From a checkpoint of a small image embedding model: layers 6, held-out accuracy 81%.
Rows from expert 1 of block 3, named by matrix and row number. Rows with one number belong to one neuron. Each number is 200 + 40 x the weight over the matrix's rms, rounded and kept within 0 to 999. All counts start at 0.
# up: expert up (model.blocks.3.mlp.up, 16x192x384), inputs 140-167
# down: expert down (model.blocks.3.mlp.down, 16x384x192, transposed), outputs 140-167
up.9,127,216,187,220,111,197,119,277,264,152,143,203,209,226,136,215,219,235,165,188,237,151,217,234,180,144,162,128
down.9,184,256,182,97,210,234,186,187,145,197,120,202,198,236,185,169,218,204,178,236,256,172,207,215,175,291,305,166
up.10,168,159,183,184,110,133,116,268,201,161,166,115,210,173,148,170,231,225,200,197,214,176,188,266,153,177,142,157
down.10,232,192,210,125,41,178,202,247,100,189,206,220,244,216,156,118,189,195,153,215,210,232,277,253,126,248,255,135
up.11,170,195,164,171,183,249,237,217,175,243,185,218,214,150,193,179,211,246,243,209,203,167,222,222,185,218,190,223
down.11,226,217,181,241,163,179,221,232,182,198,156,203,200,203,216,139,187,173,226,253,213,208,220,221,207,214,204,190
up.12,186,150,217,187,226,201,212,179,205,220,187,193,204,188,213,200,217,214,247,206,225,227,222,205,219,189,157,215
down.12,143,238,205,178,182,185,208,205,148,197,161,161,171,207,176,150,232,180,197,198,214,224,232,170,223,217,246,205
up.13,262,165,181,220,162,182,183,226,175,234,168,181,253,144,214,192,253,191,220,210,232,176,207,221,194,179,167,258
down.13,134,218,188,165,268,207,223,184,176,243,168,186,188,192,212,154,183,291,191,204,192,183,186,224,211,192,173,216
up.14,138,186,168,276,84,201,118,262,260,168,137,167,196,226,137,232,262,227,196,172,220,168,176,227,216,169,195,182
down.14,176,237,178,87,176,233,177,163,145,212,99,192,250,264,139,126,244,202,173,227,230,243,222,241,200,269,269,171
up.15,195,167,197,225,171,238,232,211,191,270,237,241,209,195,198,198,231,196,239,269,200,208,232,239,206,224,188,180
down.15,177,176,170,202,201,234,209,221,218,231,197,194,176,194,209,233,209,195,192,164,179,170,228,191,179,199,201,224
up.16,182,171,205,200,196,193,192,233,228,195,218,161,229,225,192,192,213,216,216,226,236,191,205,205,192,220,175,210
down.16,154,229,211,165,206,207,192,192,213,236,209,176,216,200,206,161,218,184,222,193,192,215,276,191,219,195,191,202
up.17,189,206,194,261,154,232,143,235,258,149,117,153,190,193,201,231,230,212,225,190,238,145,174,230,199,137,181,203
down.17,173,251,183,132,189,214,175,182,149,201,186,162,232,197,189,163,261,225,206,248,226,235,247,229,244,241,297,152
up.18,94,191,206,135,126,159,25,221,292,150,122,216,298,245,121,188,254,151,166,152,227,115,164,182,256,143,177,229
down.18,196,248,176,149,184,283,209,192,60,212,150,147,95,292,216,172,149,257,213,230,259,125,160,226,197,212,257,171
up.19,221,201,209,212,236,204,224,188,178,206,225,133,202,203,257,220,243,225,237,250,202,207,237,196,249,159,186,232
down.19,164,228,231,180,147,232,206,221,231,186,250,203,202,258,174,170,258,210,227,245,217,215,208,169,181,228,273,184
up.20,210,186,176,227,198,241,197,188,190,211,161,164,217,208,196,199,212,216,208,223,217,149,251,256,184,168,176,213
down.20,172,231,241,184,179,197,218,209,217,200,201,179,225,233,170,171,241,202,166,243,180,199,221,203,172,233,279,188
up.21,213,204,190,199,181,206,218,228,172,229,168,212,212,197,191,219,208,230,212,204,199,193,192,196,205,193,179,199
down.21,189,138,156,251,126,174,158,140,192,255,176,223,170,165,163,226,200,177,197,218,179,195,183,187,172,200,156,181
up.22,166,215,140,142,201,187,219,197,220,207,219,138,281,186,191,170,221,167,180,175,170,141,204,186,194,199,227,208
down.22,158,170,152,223,257,223,194,229,154,204,144,225,213,272,257,204,218,197,189,251,206,191,159,231,241,191,194,234
up.23,232,162,235,188,198,227,200,209,195,197,224,188,192,165,222,168,216,204,237,238,222,191,178,238,151,185,190,232
down.23,162,195,209,172,247,206,224,153,204,178,179,186,214,199,152,194,190,244,196,194,167,203,179,210,201,219,149,225
up.24,231,165,174,227,194,263,176,182,204,230,124,160,204,203,209,188,207,176,182,222,191,197,237,220,217,152,173,212
down.24,226,199,164,185,196,173,193,229,177,164,182,216,214,207,212,208,138,180,215,219,212,155,173,236,146,205,199,184
up.25,151,182,155,185,207,191,173,245,232,216,185,183,227,232,188,197,226,256,216,189,221,161,221,225,217,143,166,205
down.25,128,182,147,138,186,196,190,252,86,245,177,250,216,205,153,136,227,275,197,214,240,233,227,251,212,228,248,184
up.26,220,113,163,221,162,169,193,224,169,180,206,174,196,194,254,218,266,167,172,276,208,301,235,167,230,139,182,204
down.26,211,232,204,168,209,242,213,168,208,186,176,244,160,185,226,159,157,230,178,194,151,152,197,137,196,172,180,170
up.27,192,177,224,198,178,200,226,217,206,228,183,162,244,155,212,156,235,227,260,230,238,186,183,213,191,167,144,247
down.27,220,191,227,177,231,211,184,200,230,185,190,209,208,232,195,163,195,180,225,172,184,209,206,173,188,199,185,167
up.28,146,226,167,190,223,175,187,197,193,212,168,155,276,191,203,171,208,221,232,215,179,191,196,190,191,183,188,182
down.28,111,253,181,142,224,210,216,204,145,207,137,204,223,236,188,169,224,242,146,236,243,141,191,230,184,218,233,164
up.29,200,187,191,201,202,218,223,211,191,232,208,215,217,214,183,152,207,200,222,214,218,169,214,220,189,211,177,186
down.29,147,209,221,179,197,197,178,213,227,162,193,198,200,172,180,180,216,208,217,177,174,217,210,205,195,192,177,222
up.30,206,217,155,160,226,211,212,185,166,260,176,179,174,189,240,177,204,206,189,195,192,209,232,236,177,170,167,183
down.30,169,163,165,196,156,119,162,265,228,147,217,240,236,194,122,220,239,199,254,171,212,123,150,153,208,120,138,219
up.31,207,166,175,208,189,238,197,220,164,260,188,210,242,155,195,193,230,197,272,260,169,183,227,242,167,240,159,251
down.31,150,174,151,216,264,209,170,195,145,205,159,170,198,217,188,146,174,216,214,176,186,180,248,226,194,181,192,159
up.32,239,220,218,194,242,206,216,199,194,211,220,210,236,221,190,187,212,202,202,200,199,221,216,216,189,197,170,215
down.32,168,206,203,222,154,213,217,156,219,191,258,171,227,210,156,192,226,164,222,223,227,199,177,196,262,204,208,193
up.33,231,196,150,200,223,197,253,177,204,216,158,202,217,166,215,190,231,245,230,182,203,184,172,164,188,210,190,208
down.33,171,221,213,205,214,225,236,225,228,215,237,200,204,204,163,167,210,203,199,233,218,223,205,207,206,185,221,193
up.34,176,187,264,249,159,280,171,300,253,194,114,146,196,214,190,244,243,161,132,202,225,160,138,175,232,196,170,170
down.34,192,243,233,101,335,212,248,158,168,169,211,223,229,237,239,173,265,236,129,319,140,222,189,231,266,226,237,222
up.35,230,148,174,266,206,247,259,208,50,182,251,184,221,172,292,250,197,181,232,191,180,236,227,224,245,188,231,262
down.35,165,183,221,128,165,259,191,120,148,207,128,165,161,147,213,136,277,243,232,194,176,249,182,66,232,158,253,204
up.36,203,140,180,219,221,239,194,212,169,220,175,185,195,183,229,198,196,227,188,241,189,211,197,171,186,214,177,239
down.36,174,191,200,211,189,204,217,222,186,224,239,195,220,196,212,260,189,165,212,181,180,190,232,133,186,214,189,206
up.37,160,192,158,198,182,234,210,234,206,227,165,152,246,174,212,227,240,214,238,202,223,123,198,194,238,170,183,203
down.37,128,226,182,168,238,218,197,212,154,244,159,151,223,230,201,179,235,203,195,220,238,189,216,189,197,228,257,169
up.38,147,247,169,240,165,181,111,240,210,197,171,186,164,211,153,194,224,238,177,180,240,144,184,255,191,147,176,187
down.38,192,266,234,104,181,242,214,179,116,199,139,182,194,323,201,188,267,180,189,237,208,209,217,178,205,264,276,194
up.39,251,195,181,180,206,226,230,188,180,222,194,208,201,215,233,221,219,183,218,235,192,197,202,181,206,197,179,231
down.39,196,232,216,193,216,172,172,219,195,220,162,181,233,171,195,196,253,233,223,236,202,215,201,188,180,216,159,188
up.40,143,186,175,151,198,256,155,160,208,188,96,104,235,238,187,206,211,246,142,169,166,172,175,236,137,138,238,181
down.40,190,214,185,189,207,247,173,183,165,216,80,206,217,289,226,90,225,191,195,250,246,283,173,244,224,148,213,141
up.41,217,135,184,188,212,194,213,180,166,205,228,195,197,170,225,198,240,179,241,218,213,143,239,202,201,227,173,229
down.41,206,199,240,220,204,238,189,182,233,232,197,206,223,227,221,189,227,196,254,205,246,190,176,250,178,206,191,269
up.42,231,173,164,184,213,246,220,162,159,193,201,188,208,178,202,177,229,157,209,231,186,196,222,194,197,211,189,239
down.42,198,216,183,147,206,210,195,169,210,203,202,220,151,165,199,191,159,212,188,188,192,186,147,141,164,203,207,208
up.43,218,147,219,215,227,227,214,197,214,199,172,187,196,196,210,165,200,194,216,204,239,213,236,245,206,198,192,185
down.43,181,189,189,201,193,203,213,206,201,184,171,188,194,201,200,214,239,222,243,213,200,206,172,161,226,182,181,215
up.44,192,125,190,174,177,242,166,251,181,188,178,151,248,194,201,223,275,205,213,235,256,177,190,232,214,152,124,207
down.44,168,191,281,157,190,185,132,210,162,178,194,169,163,242,187,154,205,209,222,234,234,198,232,238,220,253,223,180
up.45,228,150,155,190,207,241,172,207,163,253,198,143,250,112,209,143,221,216,249,247,175,201,208,231,160,196,144,216
down.45,209,211,196,189,188,229,254,180,192,171,275,233,166,167,213,254,194,172,211,209,194,188,158,156,242,166,215,209
up.46,226,176,176,170,195,228,281,248,197,219,177,176,265,167,226,204,214,175,224,244,219,154,216,222,150,200,158,253
down.46,212,235,293,233,174,200,190,213,248,177,190,230,110,218,194,137,257,199,166,186,231,301,242,235,261,187,243,158
up.47,229,151,158,181,189,218,215,249,232,228,186,204,224,196,239,184,230,190,244,246,202,202,210,225,166,176,156,249
down.47,224,225,181,214,215,191,200,178,217,174,229,174,181,161,229,179,201,109,233,191,179,184,248,203,148,200,183,184
up.48,212,205,188,202,191,158,230,205,181,225,206,172,207,165,201,195,201,219,197,219,180,210,222,154,220,188,158,170
down.48,214,196,250,165,167,192,200,213,214,171,160,168,254,168,206,207,206,177,174,185,203,198,176,212,200,228,200,188
up.49,200,190,202,75,245,235,226,96,239,178,249,159,266,151,193,199,238,146,192,162,154,143,227,195,213,187,202,243
down.49,215,162,127,214,137,216,115,186,264,236,142,190,187,152,207,168,251,213,253,217,245,143,253,246,190,90,162,189
up.50,207,200,158,187,216,201,204,214,215,216,97,169,205,119,213,216,265,183,240,265,234,197,230,227,198,106,184,235
down.50,200,177,178,264,193,118,150,228,197,206,167,124,235,248,180,190,232,258,178,197,179,185,198,230,189,176,153,147
up.51,178,191,182,211,186,205,192,184,179,231,247,172,263,164,196,195,234,166,238,241,201,206,222,205,244,225,149,218
down.51,190,211,225,198,195,198,204,253,204,216,190,158,138,208,177,220,165,256,217,182,186,184,197,243,186,180,241,234
up.52,218,189,203,207,213,205,208,182,170,249,189,180,203,199,197,155,229,220,239,238,216,168,231,210,207,234,187,224
down.52,240,208,181,216,217,192,183,203,222,220,191,198,255,171,213,196,242,181,222,226,220,199,204,248,206,192,187,223
up.53,203,185,202,220,137,264,140,213,243,170,130,145,174,194,189,239,243,207,232,204,190,178,182,212,198,134,179,199
down.53,155,249,227,151,197,231,201,168,147,200,195,129,209,248,181,182,219,212,195,247,209,247,278,251,253,218,287,167
up.54,213,143,183,213,252,221,210,196,143,245,202,170,218,178,246,179,215,169,220,214,183,201,218,197,230,198,200,253
down.54,226,228,241,184,199,229,200,200,245,197,245,198,206,197,221,202,144,221,239,187,174,128,125,188,190,199,208,196
up.55,171,230,188,259,134,258,151,237,233,161,141,162,171,214,195,201,214,191,204,177,232,150,168,250,195,116,195,210
down.55,137,248,204,148,204,244,167,192,160,222,183,172,199,238,168,110,230,189,198,247,222,210,245,210,225,240,316,172
up.56,191,166,190,184,203,178,209,209,197,210,200,202,213,199,189,195,219,164,227,229,200,184,260,231,169,212,172,222
down.56,170,187,182,204,238,201,187,223,189,195,182,202,222,195,178,201,224,173,210,180,161,182,214,220,173,234,220,235
up.57,214,185,143,184,216,219,229,167,204,243,195,200,207,176,212,191,185,225,210,166,209,203,196,205,159,201,195,230
down.57,219,158,149,239,192,162,207,201,176,146,226,206,198,205,243,209,200,199,229,191,217,222,219,234,245,148,181,238
up.58,219,227,217,193,225,229,221,166,193,190,217,162,180,199,198,209,209,204,201,203,203,223,206,166,178,197,211,217
down.58,166,215,225,139,158,200,214,245,180,201,209,178,210,167,178,202,211,182,224,189,196,250,192,207,199,177,218,185
up.59,197,193,203,180,178,220,248,197,200,241,221,242,239,162,199,165,215,182,231,208,171,214,209,197,181,187,185,236
down.59,244,148,202,245,223,182,196,195,193,201,211,197,194,211,175,256,186,190,204,175,208,171,187,206,216,182,172,181
up.60,202,166,192,172,199,246,226,212,177,267,213,211,209,193,263,190,206,243,215,206,201,186,219,234,199,188,175,187
down.60,195,206,178,227,259,227,203,151,162,178,219,197,205,166,167,232,152,161,151,193,163,195,200,190,219,229,181,200