{
  "num_classes": 4,
  "arch": "vit",
  "norm": "layernorm",
  "head_dim": 48,
  "parallel_block": true,
  "inner_norm": false,
  "layers": 6,
  "width": 384,
  "residual_init": "none",
  "eps": 1e-10,
  "max_grad_norm": 5.0,
  "lr_schedule": "wsd",
  "weight_decay": 0.1
}
Rows from expert 5 of block 3, named by matrix and row number. Rows with one number belong to one neuron. Each number is 500 + 50 x the weight over its row's rms, rounded and kept within 0 to 999. All counts start at 0. Numbers have three digits each. After the name is the row's rms in percent of the matrix's.
# up: expert up (model.blocks.3.mlp.up, 16x192x384), inputs 364-383
# down: expert down (model.blocks.3.mlp.down, 16x384x192, transposed), outputs 364-383
up.18 144:546580647505517570539459441510573536584561451468433607529482
down.18 138:478421519497518540523509574594469482463491474505551389582522
up.19 154:501587593469461548529473432459529532557509526494333605564518
down.19 130:497438519532447553537491528609463508509510428541481448470466
up.20 070:484509432447484478538473386491466401539479515613503541513500
down.20 061:559553513532553484401539547510519552493470543531470579442455
up.21 097:504496510512612464546575482528499531573461509464361529432391
down.21 091:473474478464351451500486514440434504470476505574456497380546
up.22 086:410519453471477545525481416468505445546521535582543530540532
down.22 088:503431562462488499583537539412476492458518513591504490498444
up.23 075:507547485523544465507512535577510482489515481496453470492533
down.23 121:562454508488403541477478536563465501477554502501567439478441
up.24 089:472455476418498596548461437505399437507509608586523497576533
down.24 100:497519494462509528574487563510473583514458487631529519474474
up.25 187:515524628485538553505432495439558490532547459502445599522506
down.25 172:488425469473540444535549604588446549493471486578506460550557
up.26 057:548468545469548461508452435469360477505513544539551493499502
down.26 059:457482523430476573592501512462571411560473495557522511473523
up.27 052:539527511422437537530327453402544426504489534553423541527447
down.27 057:427561521368457496503524392467549540482541453486347553446436
up.28 163:550552605488452463433547419578539467463580459429448459379469
down.28 176:561441537479494459604477480588443575459596462579567426557484
up.29 049:482467510471421434460483398517472490496504530594540501463513
down.29 056:549437483509407459552415474429480609568450432469509478501548
up.30 064:503539437486569476554546416527542452508424495511553492516444
down.30 064:504490447559462475514570432476568518502544494504531560562549
up.31 130:493602538497614582531513427523443503504524482424515632569458
down.31 123:494411537422436559480458549526506456466516452500569467547529
up.32 052:518506465460504491503428451531500471520561526533548575453475
down.32 063:454474491492547472513580460509567611496504508512472581550496
up.33 055:549529550487398503567484450466506470464524542531517493490525
down.33 065:510499549495475424473496494429487449426524534488517510435429
up.34 102:469560633492498529507500457394556489504568424490395550498494
down.34 117:494388518477523458446422500504476501431500465499523405536540
up.35 095:439506451448471483547450444471482479516459525610512513576495
down.35 089:382542564424553445472485515510453559464509473580563521519577
up.36 096:523522623467527576483468419488494496561550524476397509551498
down.36 105:442435535599471522499489554475469493391455430492524414482479
up.37 062:441482551522521466546504387459490482543446625619316506478504
down.37 065:582550512471503496577506448498443566569448499547471407467494
up.38 224:526549637512537529460432473471559484504526458467489581478469
down.38 202:512429483519530410548542552509478504463509492465567430544590
up.39 063:478527551494470505447437410490452382568501532484552477538465
down.39 071:497538480477437497538486551374527564517496420545468572473468
up.40 135:421469474498446515475519488429502437464539525557480457375445
down.40 119:445433497427474404520469461510486563455550536550528420603496
up.41 066:545467538451522624544534494474453429509510467564496549556462
down.41 068:477549593473587526591482505425464503497478517572465532570527
up.42 075:529538433484563515531497513529416518540445526462522528382455
down.42 089:399434461437537475485478529542469581530483550575487511356512
up.43 092:491451468437493457481497565489415526480487582576560458495528
down.43 113:410523423480598471492525512548487537434463492656559526578566
up.44 183:493572639535498505507461439440577517530582480490372602530498
down.44 168:476399518459464474522492570537488530464484489506564434584531
up.45 051:490543382443549461441536430520495455600392563540455472472565
down.45 069:428508522508504514541520512453449556547496509642486588509495
up.46 051:483513468578499485523502450429560515539519522494475490531526
down.46 066:559489584479523521373497519338498525482476569506533529427479
up.47 047:473492573423482515514496512515403553460478477538588477520433
down.47 062:524577543472479566479537439379556441541489532518538493469506
up.48 053:484569509556495535477455495533481509554419561510377463439522
down.48 057:408529479432515476426546470486506464467486504461514570478459
up.49 098:466494473428441532479480464481506404500482533563518517536496
down.49 087:521504486483435506510456505388460538372511537526471431490471
up.50 104:523525494495605512515504506485525520506451492465560476417422
down.50 091:498419514353416566459526508471511492504478477553514447454466
up.51 066:506492504454468542513485489477509504524439558502383467575510
down.51 075:414481537444495598437464467494479455381494496543538548559481
up.52 081:485547602435493562497492477525435501467560518520455552547497
down.52 080:496527490567513534466479572479465456412537405509521465550543
up.53 165:514539540490567505488495497434538536472489445490479579526549
down.53 161:478444491459537498525558564581502522472445518572489486579503
up.54 045:439536533468417497429435426459555459498480453495487447484423
down.54 054:533542486487560548442584422474432449510458517482435519524550
up.55 066:496473524410463528483546480485437416556500479541504501454420
down.55 072:525528573451417554540502615414548479503507502530453523449523
up.56 151:547529617536525584498470477514485478539588485478501549519479
down.56 148:493408542501474477555478545506498487494515480551530415605537
up.57 096:481577571498589564570493372510460483487464500443411524470380
down.57 078:601418514454443557427499531453428393512448410497489490478479
up.58 066:512463548466478478478459485496360439509546494532550534472493
down.58 072:488566449527439499565542450487523437478439481496376506520502
up.59 053:461532447521451507509561420489513479542484501600444533575550
down.59 066:500494474453459541493514353558478490484512518473418505393489
up.60 068:481546485525465488546514497455405417466464581580509506518510
down.60 072:520488511565577408472464541528390542513608421522575560469485
up.61 146:526589636471528581491461451484537512558577447475437572520470
down.61 150:423400515482471485546515525587506502437489451516551417550556
up.62 072:454506469572529488485565461454478434479473553616568493432417
down.62 062:543542506495518541392514576589484554591492426480483474441528
up.63 084:444472456431490481564474582499446487498466563529559440541480
down.63 098:523497469499544462515511518430430513507509499603504537500563
up.64 100:455457439498577462468461501466491449529452618599486469481475
down.64 072:466409464392546540457542589572391542438510405554507529393543
up.65 129:496484485545532491527437419591462443493524466523582530481443
down.65 123:489584547513545552502487523446515508600532517484476528541522
up.66 060:443495512449508519565422427488457496539510507644405507476494
down.66 058:375482569533480540499470473460438553455543460545462504499517
up.67 097:552499504496467522536515507510433492569492529411538526497451
down.67 093:524515467568441482432476447498502600487472405526474475435507
up.68 132:547574596512519489511521435501534485520570442469465550508459
down.68 146:540367465495524534494462508512459551479527467554583417494487
up.69 095:531465481461478512486501504499397464469491513507566485445468
down.69 102:483509393497569462566476545478474528477487522605551442499540
up.70 049:542490575490560553463498448398506495509432506530382488603529
down.70 061:489563536537436529502502531351563521405503493484429540469487
up.71 126:480499433441558526555450547571476512466421525647521493549525
down.71 090:535525540473468386473459562543457485446526474524538445482510
up.72 064:519513448534375496498524407416516505485527533502424507458441
down.72 094:514441513550518507524527550456409494501485465570529483450506
up.73 053:524456541505538515437468598458395494492515494487447464446427
down.73 060:445536530479459479496392525451457521541494506558520437456541
up.74 123:404508425464470494491493470432458479480510526512527454551474
down.74 107:524437519493469469517375671453417510539505528497512527529641
up.75 059:452420500543480519584504507518432443509500591501439511528469
down.75 069:474464488531472556537581535561514534512516503508445507419417
up.76 183:514567443480578553551539487513450537519425488453442575438422
down.76 169:509449523415469519451470510464427547496488486522443507432503
up.77 055:534462550446458538550478469577445430506477516571550571535479
down.77 067:473651439505559493554461407482585485536459447450396515397503
up.78 046:530476500498530450549417488407367530492541511493511545538355
down.78 057:472515469416527538486556506431584431464516514460461533421508
up.79 091:535513467507575541547607419500473505526460539429348540448453
down.79 088:455448483504365487472479512382455506490495478556426527456547
up.80 070:429481446518443551447422516514492470593377552600517529551468
down.80 066:555444583482490461431441556428410479514425493501507503479520
up.81 059:542507556541533518516571502463469477547503511624495489534471
down.81 057:526488487443493605493465595395580488571488515516482545433492
up.82 058:462555462502512493463521484494487466465452471522476537461493
down.82 063:397515508550530490508548431421485523526444541454502498530564
up.83 080:452573514433425552564501463465499489556419578522473569489494
down.83 082:507491494406515458501519556540429609485441450491581427405511
up.84 124:508577609515517523530551411552522503494559474472443641502463
down.84 124:485410524475508554469469550539498505433500441533594428476501
up.85 101:514497516570576504544543337532490520475519442456462500416403
down.85 088:540426462512434546466526600458459512454543438484510471494597
up.86 110:489577535473554594555573430513575531577566541468360558526485
down.86 117:480434539413484557539503587537434473463542488510501419514497
up.87 048:503498448423495527486602458500447498480453529470493547507404
down.87 057:468546546499437417477487400468504560530480462550457443461421
up.88 059:460525561481471532585450408481461476557548509605431553462469
down.88 063:486492526492461455534577508496467573536536529577431511379518
up.89 084:460551562450454431502468492438443534508452540567321582566564
down.89 078:515433450495528571502581467626481503516415494567482514365491
up.90 054:484488550522398499473498518482512463390517438514486467504492
down.90 067:511449524545459553530469440453482494471561474544554449402486
up.91 060:547459551445496530489532450444481513464511466549499483485383
down.91 070:451564513493465548585472518458415536553505458593537481435512
up.92 056:472546629521435444463536443524495463457544570477452460492431
down.92 066:522439549548485490442531479419489495472552439518463577505543
up.93 069:522502517427578499527557426475443499513527595563483547529447
down.93 062:445420517449517571530535539513549481440490434475623529407474
up.94 070:506463570527441485465520509559528487510570509413467438459493
down.94 091:475437568470410447543462465481445424395553472559548474509471
up.95 054:446484492432515478487434506485365479534505558512554406519461
down.95 063:449568430510557529568483544469627428537493522638582486527489
up.96 194:482542590557545547433459469433609498480521430445492568476474
down.96 167:464422503479552417499483576608456525490449482562539443517505
up.97 113:507503528455539448484386439570402432505545533543581450529482
down.97 101:439558544520528555530498520377471478573505523516484571496480
up.98 145:520541624480489577501458437482555539502575451473450566533464
down.98 142:516371538491494451515484541524473495438502441496550409494484
up.99 063:507536551457506573488453447459493501509446524509344575560434
down.99 067:503554479508547542565428521432514479540466473518421526478613
up.100 122:464469563455481459417522496475531449477574470448505521344456
down.100 143:437459463496553467486477434529463516425543510578522421543453
up.101 059:582515538553479548498493487545483504521491525572428545481467
down.101 069:499520495522498579480519429451428535473523498567418529444575
up.102 126:539519602481459552453464476450516459558597433478502563521439
down.102 143:449418546503446481551479551518490528446525470521517380590531
up.103 077:464468456512396474469525544511438438570494588500525586496514
down.103 063:578566472519527470474575451398527579475468480467348502351461
up.104 137:548614609508528567550477432525547518553501511495482571564519
down.104 136:525462558475486455498503491566514482466491457485482399586528
up.105 129:550539589486393491523492456493536482567552426496501504476479
down.105 127:570416480563447470402485529522534487427477451447532446410476
up.106 067:501424520417483440496455475472429430493533508539575500493499
down.106 087:542636529481577530615511457515441412471382508551430496515559
up.107 067:504524574542521489511576422489460530527508520453417484423372
down.107 075:533459468475454577503525522378495612461438473546566458438526
up.108 070:440469411560534509493484425425475476526503540541526447556481
down.108 063:492485427445615458520618534497494594545501488527523438512545
up.109 064:477503530586483463513467410435552508528489525612482556437434
down.109 073:462600535548603501459480465492466528498527573437447561544525
up.110 118:558542532379392564509571494433441468514501467496524527529388
down.110 122:491505500555572412422489562545476524454480449468444403415475
up.111 085:429546462505430409471464480392517540518440528577360523567585
down.111 085:521467474401508523525613454715462441539450505537501527528425
up.112 166:499540574592502555481467460443581510512526439489450604504504
down.112 172:455432517479522474568498531605454521490454489533559440540551
up.113 076:443523501521449530410511432539442416443508498542564522506410
down.113 071:575586515513489551510476510465446507487445511455437526465423
up.114 066:549430525478465547542462544489468361535465500516505522538444
down.114 062:442542505504518540495546614480570470539502558441534524553452
up.115 057:504508443444517419573499435493484500535520573538404525518506
down.115 058:593482548453502519461450602358533432446546508499610453517463
up.116 116:534483519495388512472506467486486444435508489486537479417492
down.116 133:546466490528468483516480521451431476509584503528564518434425
up.117 062:457470460461531494574525454510549470553522522583490460578450
down.117 062:600589440483524420574484489525500538482552376536501493517485
up.118 137:470541510510530581580551431527483502536426524458420514441425
down.118 112:448424531434453465466447567456437578494471524522464506459561
up.119 129:439514469454555451440522479531486424501491493497472456422502
down.119 130:516444536460598430439494443516484553481440573534588450535552
up.120 067:527572471493537466485452431528447406511547536555536471533505
down.120 068:457483460547592519455565464402526472576479532456612474524538
up.121 083:465544554408571568520523383479454522494507519470508580517408
down.121 077:550418557383488554491423617465483549506427447485517434495471
up.122 077:576478483480498594496597456552417362582470563546541546534487
down.122 076:447463502484448411470506581384487586486445563548438529399509
up.123 171:544573621517511516511458449478597528601549489470409591524493
down.123 169:481384511499485449511495497608477520417481463523526421583506
up.124 068:498521530435510566489467432450505534541518574592510544614519
down.124 082:450506512518473502557455498628481379516471519572512490498471
up.125 128:540522664472456565500506410440546476577572453440442566509467
down.125 130:486383569500423496529444583503485482451524463502522383484515
up.126 046:566501556447424545543489531457535454464487522578474394491473
down.126 055:599551555596368598471500471434488562496540435422514589460455
up.127 184:516610678460512590519468377494550504528547423475406571518499
down.127 167:513394551552525473478476467569487459462532412462531404507507
up.128 062:457426538470526550500480443512470446476515592555484515529333
down.128 069:533542515573427477556529566460494427493561455529550512559596
up.129 054:539454457435522510517503584432436436553491511522596539431466
down.129 059:545543531471441496489543573425491505553339497551576513466461